config = dict(
    model='contrastive audio-text model',
    dataset='read English sentences (LibriTTS-R)',
    train_examples=15625,
    n_mels=40,
    hop_length=160,
    input='mfcc',
    spec_augment=True,
    win_length=512,
    tokenizer='word',
    vocab_size=8027,
    loss='softmax',
    embed_dim=128,
    encoder_arch='quartznet',
    encoder_norm='batchnorm',
    encoder_activation='gelu',
    encoder_drop_path=0.1,
    encoder_depths=[2, 5, 5],
    encoder_kernel_size=11,
    encoder_stem='single',
    encoder_widths=[192, 288, 432],
    text_encoder_causal=False,
    text_encoder_width=384,
    text_encoder_layers=8,
    text_encoder_norm='layernorm',
    text_encoder_norm_position='pre',
    text_encoder_activation='gelu_tanh',
    text_encoder_mlp_ratio=4,
    text_encoder_head_dim=64,
    text_encoder_fused_qkv=False,
    text_encoder_bias='none',
    text_encoder_qk_norm=False,
    text_encoder_parallel_block=False,
    text_encoder_inner_norm=False,
    text_encoder_drop_path=0.1,
    text_encoder_positions='learned',
    init='small_normal',
    residual_init='none',
    optimizer='soap',
    beta2=0.999,
    learning_rate=0.0012,
    beta1=0.95,
    shampoo_beta=0.999,
    eps=1e-08,
    precondition_frequency=32,
    max_precond_dim=1024,
    one_sided=False,
    adamw_lr_other_params=0.0029,
    max_grad_norm=1.0,
    max_steps=4500,
    batch_size=128,
    epochs=36.9,
    lr_schedule='wsd',
    decay_fraction=0.4,
    final_lr_fraction=0,
    warmup_steps=130,
    weight_decay=0.5,
    adamw_weight_decay_other_params=0,
)
Rows from block 2 of the text encoder, named by matrix and row number. Rows with one number belong to one neuron. Each number is 50 + 12 x the weight over its row's rms, rounded and kept within 0 to 99. All counts start at 0. After the name is the row's rms in percent of the matrix's.
# fc1: MLP up (text_encoder.blocks.2.mlp.fc1.weight, 1536x384), inputs 0-127
# fc2: MLP down (text_encoder.blocks.2.mlp.fc2.weight, 384x1536, transposed), outputs 0-127
fc1.245 139:32 25 55 70 45 56 40 50 63 44 33 43 61 57 62 47 51 44 53 53 63 60 35 49 28 61 57 63 54 60 63 53 48 55 70 64 57 64 68 52 35 45 50 48 81 42 59 29 43 64 48 53 52 55 62 18 43 31 62 54 72 30 55 40 63 65 38 53 62 23 54 54 66 58 53 50 51 71 65 58 56 38 55 45 55 42 40 48 55 37 39 45 30 31 43 49 28 58 46 45 46 70 30 62 40 29 47 29 63 38 68 42 53 59 70 64 42 40 50 34 68 39 40 62 31 67 33 47
fc1.246 107:49 55 44 45 68 26 45 38 60 50 48 61 57 41 28 39 36 53 44 44 40 49 47 44 34 38 27 44 70 44 45 47 55 23 61 45 47 62 48 54 34 28 54 45 23 39 39 62 36 28 32 62 37 43 54 57 44 79 53 72 53 64 32 39 28 62 47 64 64 50 42 58 40 60 68 46 56 38 50 57 54 38 23 55 38 57 50 32 52 57 53 50 72 28 40 54 64 38 65 49 41 56 50 41 60 54 41 50 44 52 51 59 51 48 58 61 52 47 61 44 63 37 27 61 44 60 34 48
fc1.247 074:59 66 30 56 47 43 55 57 58 56 40 31 69 61 69 61 53 50 44 19 42 66 54 71 65 62 54 65 53 48 42 63 63 46 47 62 24 63 56 53 37 57 37 46 67 49 71 37 79 44 51 60 42 53 43 54 59 51 62 66 59 53 69 43 50 67 39 42 67 45 43 61 42 42 39 36 53 47 41 64 55 48 59 37 66 68 56 37 35 56 44 41 51 36 44 56 29 59 49 51 55 56 20 69 55 37 56 43 33 62 47 26 43 59 51 55 56 37 61 53 50 62 40 50 40 35 50 62
fc1.248 078:42 42 36 43 47 57 48 64 55 53 58 45 71 35 57 69 54 65 69 59 47 36 51 63 58 43 68 47 68 44 58 52 58 48 41 52 64 40 76 36 41 54 66 71 57 42 53 47 57 49 37 57 71 60 28 62 53 45 64 58 39 44 52 44 40 49 87 52 43 40 41 58 43 50 43 51 56 41 52 43 34 34 58 35 63 55 56 40 53 64 30 47 57 49 66 26 71 53 50 36 58 62 38 53 43 46 58 48 69 57 63 53 47 43 59 56 47 53 57 52 49 60 48 41 42 56 32 28
fc2.245 130:50 67 43 53 53 46 58 48 32 53 61 57 38 56 42 66 46 52 35 51 36 39 64 59 67 43 40 37 29 41 42 46 58 55 47 32 42 28 22 54 61 67 54 54 19 44 44 68 63 44 47 46 41 62 50 71 56 54 33 49 32 57 44 44 51 56 65 54 46 64 47 54 37 52 41 41 39 39 44 51 47 56 50 66 46 53 54 63 53 62 55 59 52 78 63 60 69 34 40 62 54 36 71 48 45 51 56 63 51 58 31 60 45 49 26 46 61 55 45 61 35 50 56 42 53 38 58 45
fc2.246 112:65 43 57 49 43 58 50 62 93 45 59 44 59 48 67 44 37 54 44 65 57 42 26 36 58 53 69 27 39 53 48 35 24 46 41 65 47 28 35 60 63 59 44 47 50 55 46 59 49 55 45 33 51 57 45 41 58 34 52 40 58 44 56 70 86 43 54 49 48 45 50 48 28 56 45 47 09 83 61 45 62 58 70 37 50 57 30 64 41 47 57 53 32 58 60 55 34 49 60 41 48 46 71 55 55 49 26 57 77 47 66 56 54 42 45 29 64 54 53 66 53 47 44 48 68 27 51 75
fc2.247 085:50 47 52 59 60 54 57 44 51 68 65 58 32 62 39 49 49 47 46 84 36 32 48 36 41 58 47 43 40 46 61 36 43 54 58 33 75 42 44 62 67 39 58 58 35 40 50 57 31 53 53 42 59 65 67 42 41 50 37 37 39 39 37 48 52 47 51 62 44 52 60 39 56 70 58 56 35 39 44 44 46 57 45 63 47 44 41 59 62 48 62 74 48 60 61 36 74 49 56 57 37 41 79 30 29 59 47 44 76 43 68 79 69 56 46 53 31 56 43 46 48 28 49 55 60 68 49 29
fc2.248 080:60 65 49 50 53 55 62 27 44 55 44 42 44 80 43 43 40 48 40 47 43 58 67 66 46 48 36 61 42 51 42 44 54 53 63 34 39 54 16 62 46 50 32 46 34 55 59 59 50 56 61 52 33 40 71 27 52 52 33 38 47 54 35 60 66 62 24 39 72 53 59 61 45 57 54 40 28 47 46 56 78 68 27 65 35 45 41 52 67 44 59 50 48 55 37 73 34 51 52 62 43 41 63 41 45 57 31 33 41 45 47 43 43 55 38 44 53 50 52 49 53 50 55 47 54 42 46 69