Weights of a small contrastive audio-text model.
Training: soap at rate 0.0012, 4500 steps, batches of 128.
Data: trained on read English sentences (LibriTTS-R), 15625 training examples, 36.9 epochs.
Rows from block 8 of the audio encoder of a small contrastive audio-text model, named by matrix and row number. Rows with one number belong to one channel. Each number is 128 + 24 x the weight over its row's rms, rounded and kept within 0 to 255. All counts start at 0. Numbers have three digits each.
After each channel's rows are labels from the 100 clips, of 14976, where the channel reaches its highest value: "responds to" is what is common among them. Only what is clearly more common there than usual is listed. The data: read English sentences (LibriTTS-R). In brackets: how many of the 100.
# convs1: first pointwise conv (encoder.blocks.8.convs.1.weight, 432x432x1), inputs 216-269
# convs3: second pointwise conv (encoder.blocks.8.convs.3.weight, 432x432x1, transposed), outputs 216-269

convs1.118:096140119116130108107124177110175111173119134155169132132108121115132148121141116165142151114151143167169104147153132097114129141152188134115170154113111098125120
convs3.118:139142145139132095131122126087105114139135137125116101119155112105130149101118134161140146144163139106131116124136143119118074149161115139141152151137143119097128
responds to: voice: female (78)

convs1.278:123148146127112109072135089087128127122129166119133144129069135109176128119148160131113141125088136140162135133108162113100132145110118095073092121136107081163128
convs3.278:139078072147107097131099125112141112108171128115117107122134087084112095161098157113072102109130137151115120095126150095113141143144133161113101126124142139090117
responds to: the word "said" (32)

convs1.106:124115140117100103123069133159122109150119100141102016080152152108137120143118153109094129144110107088148134107131128129140128074125107071135099102126169136152098
convs3.106:117111130109154121163078141131141185136138121136158150150093135147123104099133145135142144113088146111115144083082131117136148157161113151105119115132090102084152
responds to: the word "said" (89); the word "he" (49)

convs1.274:139133147172116127105096107131128121117158146134104117164138134148180113136132130130164157171125157143131155091121096112149139148152138116176156160131124145118085
convs3.274:120125156114181140147086096109113085097135136114171153114133125078129132128116122144142159144162085115131114085155098154086143130132110135141109096130112112136105
responds to: the word "said" (99)

convs1.240:082129164115151131130115101135151129102109133119108100109175106120138093133105139120106148094142114111135120131126157149126143127110119136135079115126136138200151
convs3.240:117130136116148101165145150142138114134120085125121127132096153080119116100117128172123150142094120147063109156140123128112136103119139107134137110134149097110086
responds to: the word "he" (51); the word "said" (36); the word "his" (25)

convs1.170:179167143123115092176123110103120158139144150089140109149152144132172151102155137131127133144138114127138152170136099133133148163133127167083131123157137104086145
convs3.170:106126126120109137074134111132111117137145112094156104114131126162111141131130146143169126192085140106154115128142124196143121176120085118125132139122106141162116
responds to: the word "she" (68); the word "was" (36); the word "her" (26)

convs1.248:096116125151131106110124058120118093115113100110134143110121141114113117134117129163085108128145076073119122171138142162138137140154136114089147153154125060170153
convs3.248:133140129115151093123155143150115090097107103138122081144115131119191120116145134179124114111095112153119138177127104163088103180105131078118106138110126112136097
responds to: voice: female (84); the word "she" (32)

convs1.157:129099126131100150151153080152111123151139158113147085113126109140136134127152131075147150151205161172096167131127132097098159130133103154124103162140139157069134
convs3.157:111067133123156148129088120152127115129157103135117108123120096154142138149113174126122121125147171085046139152121159112145108122128158161142157158135118133149146
responds to: the word "i" (58); the word "you" (41)

convs1.140:198126148157128112094139110098153113139106107104140091138150125110165142106129137116126134089125117129114127126161135109125146114138145137179118144121130076129189
convs3.140:141124126114140127123117127119178112135130146164132178111086124118125139146136138135115124142111125147133098169114123142129196121141138116134158129115122155138124
responds to: the word "said" (30)

convs1.130:142151168116132107085093090133123088120143081132147148159114143119142106094115195126120144164131126139125139175110142102107113103126152089126139107093147154148135
convs3.130:114099182091144144109115126130125144122129098113133162119083174168140108135137177130116114123150150141151139124104146157108125128105105141148153132102128117164108
responds to: the word "was" (71); the word "he" (38)

convs1.280:149125143133112113081105172133112139143122125128133096151186125150095095146097109128141142119138111107131099146092106158086065108107154127109114148124121152141118
convs3.280:154150130105133118065120153142194161113170126183100100145134111157128112107203129150109151116124114144166140150154140159152106148129137131133116174128156119114145
responds to: the word "his" (41); the word "was" (35)

convs1.116:144126159117123129110103113125127103127125107118143048149159142112082127117068176163154145155119105079131114092123081136097130113121102174135131135125133120113160
convs3.116:152136150153142135182157137136101109112122134119110154112135156122165169111125108139123118121129119135118133095142143114124152142148123183100140131111120108092152
responds to: the word "said" (30)

convs1.239:143123122094129147122113129133109146194111110116160134133087136143112145104155121138134166122099168135140132182093146154178164086119110129105105091140103123087116
convs3.239:144138138126093148152178119129162128134114159092126124122155114133129125126157152110128084121148084149118107149132130132122149123118139100154123114140123125106109
responds to: the word "i" (65)

convs1.365:145130112105132146114103166163162158124145181120084202149127122112148118124127123144131137140144125140125145088124123110077124123156123134187118125143156117144120
convs3.365:123159159100130140158155128117131098120130116119121162160101176111129150149080146105145174142135074161057138110151082117110115118125116126094155107123148173124133
responds to: the word "his" (29)

convs1.88:162117134187132118145156081139108093127137123126103138116085135132134119129146162104132119150163144106105120155111144125105141108133124099132112134113098147138137
convs3.88:120096102156151097146144127127143126109117137110130111105179137164181152143173110107149098145118113108126118127183110105160146140118150109132128163130123092123101
responds to: the word "was" (61); the word "she" (58)

convs1.212:126120124134112105160103138115122104156118116105116175095153099140119145153166136113122146157135121150153138101118110153157114119117128110167121131140112174159118
convs3.212:147119132131132139143105141149136185136133163126158133192110135139120130137128140135178136141134148155139128118110131115168129108092121176115137175122103136157121
responds to: voice: female (79); the word "said" (48)

convs1.12:121123166094115120151109130129138160151116086140126174138127110118102120131201136134142121114118127074109123167073079121081137108116155111127156129124126129154124
convs3.12:140116136122140148153113116095134100153149080151115144129121141133152157106117127130118152151153114168132135113058124087124079137119109147102160157115094184218085
responds to: the word "said" (51)

convs1.108:087139132169117111106127109124099108130127159138126180140126139110108138135032115133133135111121112146084139105125184156128122128108103091124120108129109128111113
convs3.108:121120142155133151121133143137136140144140112142124133108122090124152164163165112133115109102098108099076160100151113109144120130097105181126150173154144136116122
responds to: the word "i" (51)

convs1.153:114152106112112130108122131162169130138130129068129072135099075101122091106108129112131137110086115153123134114117151133094140113131117068098120204154141109158144
convs3.153:154089114128117119118095140168116116121151114146129099159147132122097118134109113091162112132125116130136108080135105105117144171150144121118136136132131088122101
responds to: the word "i" (54)

convs1.289:107156113154125129122156136131129175107150147091138085122114141106135116141109109138129130126120130127120123153088129093085151150142107126142150163130127096087129
convs3.289:112098135125109117106063128113145118126131114109062133095110081150147096136095126172123105150113100141116070147138164153119104138131091137128112079128119125121149
responds to: the word "he" (44); the word "she" (30)

convs1.323:125151128177121121154105123166149111132164140142108113122126135119138138120142118107137159137160081155136137169146151105132120096110111163097104131153137168124172
convs3.323:143164148156143124124167101121154110134108157151133107140157141132178125119139079084144072113141148093111158124165105098174120110083140096110123128145122126151139
responds to: voice: female (79); the word "you" (50)

convs1.353:095138158136146123198141100156135163144140101120083155134166152154138142135165132113112134088151142137154138120116125145125154102115135109188093103126117142140108
convs3.353:068101147076128090110148099142147159136123132135085131116110118133129148122163115151101117129148133149109108132124116137129117158158118082081149145127142120154116
responds to: voice: female (78); the word "was" (61)

convs1.306:100110128114127107141141124146158134125140132148146149098102114152141115133155109122156100109185103153116107090132132132105146138117124099144115095138131113122141
convs3.306:104117105142135170128155101142141103162157155124179169131095097081138148141102144108146128114116116141106132150124139132109121160119107094113141110154147125128145
responds to: the word "said" (88); the word "she" (47); the word "he" (45)

convs1.335:133137160092142099151117133105081164123108111133095121128119120158100108120134101185109127136128155144085134146106113098139113098116125132131146123099135157158124
convs3.335:105141120116133124152148156163098124135138167076112131118122126142144152078132166107136125127147103094159130141141144163148140115101122150130126143116154130145113
responds to: the word "i" (56); the word "was" (52)

convs1.29:136152108124100124099135171158063133158135108122127121098158111155166126104116106132124126153115141110161143119141098131112136084134137112067129145158115167181117
convs3.29:157120118118136112109118135128179163109168097159091091094135172135132109131084097110105111113123091148138149154117093107140119147129136151113142141147107112165140
responds to: the word "his" (33)

convs1.197:117143125132117119084111132099100128127139133136147134077104135140118105084146184100147166152134134170092153131123127136146139143115108127149118161128139164125150
convs3.197:100116145140100086125092158102164127142128160128107106131091137140190109143161164166120065103138090157149151100098139138095112110065149136155116167116127102110116
responds to: the word "i" (44)

convs1.74:126159134130100167098171104156128086090128110124103090133206153156119140140137099137138138121161027143112168151118095125142109181143176132106104146080114109143134
convs3.74:136236129173134133160139118155144092146152153153063090145119132147134137129131121125148112120100116121154128149161095104133114122101127119096110132129161135122138
responds to: the word "i" (83)

convs1.206:153131118102107146093110135120154080141140105134120060146163129142143123137179107115140126164158109113040136137110120125185157171111133132148106194127094119114107
convs3.206:094186123120122134155118119125142146170141116108117169124147138098150100076113117151114163092113160117148115118118069129112116127148104137107089121112163091142120
responds to: voice: female (80); the word "said" (72); the word "he" (38)

convs1.400:116126083115112050114098125108107098120139118157148085141053147110111120123103136111113149109100119142137139100135097173132132117132118113149124171142142156145136
convs3.400:116082118132107099129157108153116144093131139131136120119149125114141134117142115129118084141158140185152160134126147129101151149112121100149098108114139113135168
responds to: the word "was" (53); the word "it" (34); the word "not" (26)

convs1.2:136100150132153132116126166128082125069141149117207108149122135142148110155115172117169117103141091170145127150108110127137124126134131162140139114155111120147124
convs3.2:108081145132073108124157140092134149147174154107185127158139130154118112142169155150163177114142130133128113128112134124087102136125144197125123166151143142137104
responds to: the word "i" (45)

convs1.47:169124150116145138134118156127127139138109112105136188102143134133115104142176174137129155189125112160128123174144073127163150128165166110088092152123127127159117
convs3.47:145110132132140147140114195120155111084132144114129114164125136144147095121106132115115163172080111092124110107166148148122143122135143100151107109126118103139134
responds to: the word "he" (38); the word "his" (26)

convs1.143:135123091165137129130178117116107115079151126134102094138161104133115118122082151112127104138096120140154139174158120104186159110134082109082110100129090178154139
convs3.143:173127135092120131108108134099131129100149103101138140141139119104114128139139093112079113110155128104149124105127141060166150147127101166105128061125146096174127
responds to: the word "his" (28)

convs1.325:147154115129113127115182134112107145178142109129113135128170144117118165146091169119103137116182146097141134089142136098076114162109133135122123114103123136132130
convs3.325:167137124149138165136122126149168117101152189192108135104188125150122173093126147118082117146118148115095092123181096158154116106124110097089126106133141122176178
responds to: the word "she" (34); the word "said" (26)

convs1.125:139111122130126118125140133156099125145116112111126167143132106155105110118099118170119143121181143144088120162122148150119119125111119111121117149138166100162172
convs3.125:131142151086174150135127099165139140127157119153113119130128133116161150140112135136157080134150097094138121138123117106131140148136137135128150115139136105156164
responds to: the word "was" (60)

convs1.414:113144127150145113149097092116172125175165138132122076053166087108143134129168119099140135131164159127121141158126152143155131121137140143115116125135156113114147
convs3.414:123144074126121129125158102131115127102129139100092157156127135144130161127208106134146156101152081115126115137110086129090161127106127130131169077118134086168156
responds to: the word "said" (39)