python train.py --tokenizer="word" --encoder_widths=[192, 288, 432] --text_encoder_layers=8 --text_encoder_activation="gelu_tanh" --text_encoder_inner_norm=false --residual_init="none" --beta2=0.999 --decay_fraction=0.4
Rows from block 5 of the audio encoder of a small contrastive audio-text model, named by matrix and row number. Rows with one number belong to one channel. Each number is 128 + 32 x the weight over its row's rms, rounded and kept within 0 to 255. All counts start at 0. Numbers have three digits each. After the name is the row's rms in percent of the matrix's.
After each channel's rows are labels from the 100 clips, of 14976, where the channel reaches its highest value: "responds to" is what is common among them. Only what is clearly more common there than usual is listed. The data: read English sentences (LibriTTS-R). In brackets: how many of the 100.
# convs1: first pointwise conv (encoder.blocks.5.convs.1.weight, 288x288x1), inputs 96-191
# convs3: second pointwise conv (encoder.blocks.5.convs.3.weight, 288x288x1, transposed), outputs 96-191

convs1.127 123:111147115172150090150137065122114131166112118136093094124133128093120112103115185120112149105134093155128161163136110146157154181133151131097084128093110088128155098101101140161107166162129108130108109072133155117161146078130090087158161066179173174154144180120186112091064136099110131166
convs3.127 111:179069113110136126144129121123093109157166088131118167085158144105133111142156083094116165181139189159123140123114115112074138153101131125130178137127134146138100097121161162120153091175181183067093114093097114126107113132125085086099140167077157117169076151134118103109181096136120145103
responds to: the word "i" (42)

convs1.235 092:147169158130129076133164089153110119080057133176147186096115089133150074140119099138164152178129118139115148155154106108145091128127092136231038103141095118170127098169121145145125113213093106139119150129070117169136070145150054083018090148131089100124087151138198110109064112130118136117
convs3.235 086:141179192129099149093159085118147117139056090129117096159137132151093168162089126156147136131134117088131158128141175085215083100176106106117121134201110157093154151148121145139150129130131108110128090141152124122128076159144132153174121122140152101073128145112151116127099139046137087071
responds to: the word "said" (79); the word "he" (58)

convs1.282 112:170104109148125173119080141158117100111121092105088063130102128203105161119125128101130137127112128110125170156141106139162146118166093134143104166120135099142122157127198151121131108146129107178056111136046107123141111088136147167144126086093082201124146137101084118095157111117159077123
convs3.282 099:173089110096137143108081128086090030146136137105169076113167134199126104123137051194121151130127168111164128072130101089115165092144120093115119151151130196134169158148127141089095158137160100146080157135168129124184143054146155125095115110201078090111143110190117108188094098108097125088
responds to: the word "said" (62); the word "he" (37)

convs1.271 095:145161097153136114150118147129139094147173058148157148090135126064146095116135054108171110167151113174117116105143124124158098074110115143090097111074061130131157055131147110136114111120154078113104128111124188155069130173093089132061109144076128172116138123087138127144094169114132126149
convs3.271 099:127126091128125132142110113151203142144106105143124118084070172129146153136152148194162127108133117113132153196140084098145120127128146141199123145090113118118124105178150135153149101173116129127118123184184176190183133104110138111058117119033096139157136092153111208107127108128130163122
responds to: the word "said" (91)

convs1.81 101:140071100144177160119120076161183174057155166150115090109154099118096144104175144132070140143155119130113165105100108148155118148090116138142140141130079125143162142108109184071164101151094130156157156094148057159128138088108146067102128165115143123141168110169121090128102122129152103145
convs3.81 095:097147187088099104109161050146128168149113135154164141119150132140146145139111144169126154116111123169107123076171082095109081115174097111110132150180119113132117149126100183091112084135098099087180172165065175141082117121113153128081109123187136088154101158131099140110117101115097108093
responds to: the word "the" (87)

convs1.123 098:145110100122138104117125103172160150100144106104122075094152129164161157082125069161168207133163112133146087131149095166099144121100160113087098147078139173123133122120138116112133172134133114110124099186160150152089136147139128094107070119077141109102143188082040179111115096140164132181
convs3.123 087:135108048159109096140128121148160110110107105112111155129131150125161177160189129119094153146112146117129160084129085133061097111107146148154126129113119130116087148144111108056161148114165174168156088102191102161110146101086132122172175101170126118072147100169112173114092174140070136085
responds to: the word "i" (61)

convs1.0 103:077172154209141051140130116197138151148159010104152149077156113088122153110134167116105069121122168112119145084115106142121124113143108152087182135115089074138059163102150113082150141148127085074147110156143155133123035191116164174134168135119112110163135094186144123164154144121172117102
convs3.0 104:070149121082097182158157163044163149093099136105085059131180154106084158096122087081081145149052110149167116106115159137142083131137118136130155122068139124198129093106160069176135168125190141109092150112107185129123141124071169107082114182133097143088100135142146089103131143131167119106
responds to: the word "she" (63)

convs1.58 090:157150116171083137165099117132118125058175110142081121154120106186127101111133064095140055076119110125077160113156156121121088194095129143066157129138174141133157096090118138162090127132193144135146121083121188130152157105146096071130152107125143169148193052134115155135064135157142085137
convs3.58 095:119095074156119115130144068128183099112168166166071119112175107066151148147069116124180109145150150136138163139194083113092066107182144146070106118093169148147164111110082178081096119134191126072062078125135097146130170108118156141134096112185153127146148125122096149062115142115096168149
responds to: the word "she" (26)

convs1.96 093:122123152123044106082140154170148176159152173107147142135096173098105137126124142109129180078174099110140162096143172135060148159145153129056155146092105062124124104156098086129125138147087117154168160111131097134111125176124119148156066117126104041144130089128151164120134113158154137172
convs3.96 094:110124102085081134086135166153131104082083121141115151104129209151164040186162119088141110177101108131058136097089125122169153056095133125081094115120147210190132125169147066101158129166152092108166093135091085178087121096145096141134106151145106145144136111144115155146071110135148153103
responds to: voice: female (82)

convs1.247 101:190102089080132147090126135125163131134155124107149146152140179141080102146140082131166156155125122115124173124177123125128168157132131140090158184077188181142082120146105196086125115131125078065228198113134103104107119152149115101129152062118138000125084115132123150133086122161124163086
convs3.247 099:181149142121125157167179119132128149114178091135106108138161182147023150117093190120169137065154180156149174140097076120179103093174138166161147085112101129141124131084138074091099115174158146125133115176147123129182148131138128126118169064124151064114142129147120211150137134166121175117
responds to: the word "was" (59)

convs1.238 099:128163124148094116144171151097155117178159171092135130146116125138151125131187144092147100110113150164167153167095190122096087057154116152090108088160133166108200163173164069055143110091102107146204100141084102179084097138130139072127198188127088101121139070120118115129130123097101134183
convs3.238 106:129146110150120143177171167140147153160133134102132117124099126099144153190167174182127139087127109143115116150050131170070164099135143158169144207178125084155164110149106100120176095156108087097083124136128118137158160154135138110133155143166085148170081116079116112143096116153130109153
responds to: the word "i" (79)

convs1.244 124:097179135063096184159144067143167160213211171141146137127130123077151112141130100087147095090138147109116138099170143180090100103130105153120128140129169057094146160093122119079154181137069137111129152120145089111129195131124130170083146217106106071145123089180124129150114062108159138118
convs3.244 137:178168147134178140138134123068110110163137091130070156135139119108146117126083108103198088135092139170189131121175100156081117093197169149136146064060118160156138098139177096116161156185106101101144150115133174113120193181127158080131120194176131114124089107139139123142202119132156118069
responds to: voice: female (88); the word "it" (53); the word "was" (35)

convs1.30 099:093138084131097195079100105171154156130117147144142163090128126159119103115128158110137130149122071123111163117138128095080148123140160104126122145152131148098095168118158155126191134104074145115141165139145149146176088226118107149155114166180077080089158138120168099137112062180166131126
convs3.30 091:140111107177180135116053116148162109137090184166135091111085176164135094160118083198051161128156143116123141138111118183184108213069171136169113162124119070065120131122139164142112097074074155162117103121113151071124091098139108134130182149120127149144140158111175081170097096131135138153
responds to: the word "it" (54)

convs1.36 099:115140088175078108145090131113160104119125045150117120154127123123157172125125125107163111046150130145105050168114195148098145151110106133098136172152139214105065140093109102118136143143171152041085100146087139089132100193147130079125134075133117139114122227091166128084141135117114126127
convs3.36 103:112160074062092167155132148155119123181242170120089060115096084121153175180168096139138146101172144112181112076170191104118140109160126086120094175131153140104163105100094046187202093150078127146122148144139097169113118084101095111158129104195146241098097091111129146127231115123097138165
responds to: the word "was" (51)

convs1.232 106:085112115182141079115156112094115139081134100165164151146112124091147120121114120109117111099112118181087119078151094182090134083157151158134099137138143092148106214107086108163118131069131130083096133116074119131173098170121083050210143137113107123184138111138074164131064198106181164115
convs3.232 106:136123112131139138140144153125117144134171113089158125146248161124110144179085110123146110151123147154116074100151162150136157121232119178078109123145129156103115092134137124107126126100162093113136182151108157186068122178123133190158146179149153111196144112119110070113107192133130142112
responds to: the word "i" (50)

convs1.156 114:126098104147130158154120137192151147121141134154135165195120132122116042115151142112152110111100129098102132140165184136128141157106096160151098144190142104130075091165186081068122157135108134149065165117144135108140123132080103161135107164119159111094142096171112087121138094132123116155
convs3.156 119:071090109113119163135202141073137200100113133186109128092131119147141141116112161098007099159137099122147087091103142143123154149163066196136110131058167096104112169156131083106132136136138089141170096228141138143145133151126086144087136096109147121116092105166125164178135174163095078115
responds to: the word "was" (38)

convs1.32 093:111130191181136055165080127090128145166132163159108124153147130177121068125121136101155123086102111076104047146138062098162123129132113129170105147135159157137158110116148060135078146172158161115124129152099116131139109144133123137057173135131143102069157145137093090153080130130128150111
convs3.32 095:176122197096107134042119088046110065119112129181121122130067113142098145169169102130130167134119132171174130125158149085109117134181082097135127098059088161180117119172185147143126169130180093078113132090068152131160146121156074130188147117160093152154116098137122086126140102117171097111
responds to: the word "he" (39)

convs1.241 079:025169073110144133187155152130123148157124067156137108084146111166091095115129128119110106119118138129062118117132124109153134134128159103101160125115126087134158157154114119132132089109148106149116144162180115107089156172078146162098203114149137105094100122082090132160141160125118118083
convs3.241 079:158069186110104147120131101067114107149094134148118132164101084098093109124108188121169150121156099124053101182150117171161155096128088149088104124125108100118118106147177124127188163123112098093069106191090114123098080115146142116109123117110135096103203078099125131118164086123133090189
responds to: the word "as" (39); the word "was" (34)

convs1.10 103:073128100150086108131155145084117151140133142108110139053132123094107061136105092144138148135154175147132151138144126154147141100116152110143150141123115126165141201045097137183163101176127151138095113103169125113155116182148080136108122152117125165110142127149121096113127175138087075145
convs3.10 105:129139168061119138112127106206133144140183127105144112201130108137144094100123135089170084124163182171134116095071162155161175132190123167121131221125166087129122199128173114119167132116111014075049135159092136138079107116111100121174072152137185123120148158165096114145159147101138163124
responds to: the word "not" (25)

convs1.98 080:169130097172135134115138141123108172072174128120086088075131104120185085126143060090160143125114084093150157115121140143148138093154149122084142174103124106164171161068214107134073102140114091145118129130139020096067069133147154130196171156098150065114134076109152077121096130126123140102
convs3.98 086:088066103131148108098146136135104173138121143109154138140153093114087162088066110186055163134120111149149135227152135112081112121169117122149149067149154149116152101115123123136090126122132139140172175155096150177112126059159135105099088161154127220161200129111082127137064133106148120092
responds to: the word "she" (33); the word "is" (30)

convs1.82 139:141118127149111107107184163071166160115103144116190114183121115119147094146098169128158153088115175108116097140122018088108129210135168151065070094115126143125136122176091126089149145077107123123074139134093123148100156127112113196131185126089098148096104096102180092156117162078145142135
convs3.82 137:120100072119141110116173142129146126059016111151137176129151105101089124149058135106151089194113153104146102125109125111118123176116108184105105112155132119132016092096135137120112097159129082165131108148152123183103128162106121143115102054144093135122096110100122115190123135107125106170
responds to: the word "it" (43)

convs1.89 108:120136132064110126147156108107150060150085187167119124075105146134088094129144220094020079071140145068100103144162101112129097065126206114110158128139148104090138132122118139100045106157138130122177179131097114101125135200143150137123140085153141165127138125081136135163179177148188137086
convs3.89 113:146133057110085160156162157134137170119049172142166175094160111106152127106108152116129173107121071108169094147084116138114084130177133094239143069167121157154124111146142093121096170132122148146142137149153165176123106119111084174121127125158148120156068130132107095160130137126121155105
responds to: the word "she" (42); the word "said" (31)

convs1.264 100:157163170134076121132137136138136088123163076117074140156113130130120154126116081125196078074121147121103068111126192110104163070103067120142147157152184178150065175153113140102184146093133121143112120098116107109117140089165088135070104157094134099091146099161157114123100133125133155108
convs3.264 095:133080105112114138113218093143134119137170120152126173103087169165131191105152183101089152032145140157121119101119184196128195118136099161056145198124133143183185093120163112114133105136126164134083116138122106124134117175157163111130140101155176112070157099137107071118155101150118137168
responds to: the word "the" (80)

convs1.2 085:092135156160133185132128072107150147183128135103152159096123123098131104131119130118191116103078158142114166127150158100132095109121134113142152160129131089129131102132030132147163109117116145107063117126100091160125134220146175135172196093131138149091113100091181104158156106139122178123
convs3.2 073:121130115127118191146204125146174156214126133138098120193146153094119169132132094135116085090104143108122070121166189109061062185107093180138100106130152176151141127066170111112127142175134166128100096117125127130195081169146185134133100239047176124152135181136148119150155154143114103152
responds to: the word "i" (57)

convs1.190 090:131196119135178111119105122177105134098185158113156114140158112145130104142119213107156082149123132154146157122157163131117095157080154172142159161104095085154129126120129169134169152109131142143139153107119123142076096113094118142173137080102172136177119077167200176096131140100106124154
convs3.190 080:129185129148221092140138142149095119139117169130148087074098117137171132140150119140110101148094149135134107139118144152108145138037171025201145131151151177160173167132101133108113129172075130175144166131135179103119142079097119100106152045090107123145176136113095159131125160164142100156
responds to: the word "i" (88)

convs1.280 099:137109141120142151145070053148134069114147121148121144121118124067126143105132175118112075100051159079120054122121088120082144161134140136098090171096183113120127186208124079123142151108146123139156137135094193143141139170080143131193128060086155059147158085161071104129091097126123169108
convs3.280 096:151127104126150129185091118156128148088075122142081142127120163114124155137120184114143143128179145163115100105139141105105109118139125160154129161139147123149076113039122133169136060106190069105166162072156111080107111176132128098150147167105125184078148131158090144141117153117135138098
responds to: the word "was" (39)

convs1.85 095:115165113150136118126156091057159121226131134149161091111135105081128087105140172123146126110129128135098178164111151156170103152120139128072185124136195157160137203090132087185121190095149080151083092222147110152170181184139181151118121107108133131083051124092152140141160198119096138142
convs3.85 091:104156102149123106054158077109166112102053124130089151089106143146085121161171118131151192121158115124141137125101181123104090114151090075089166092122116137174170163112180162194158125128115079130139116124133164135115175109086081141071183089116103138090206099140132081087089139123131115124
responds to: the word "i" (52)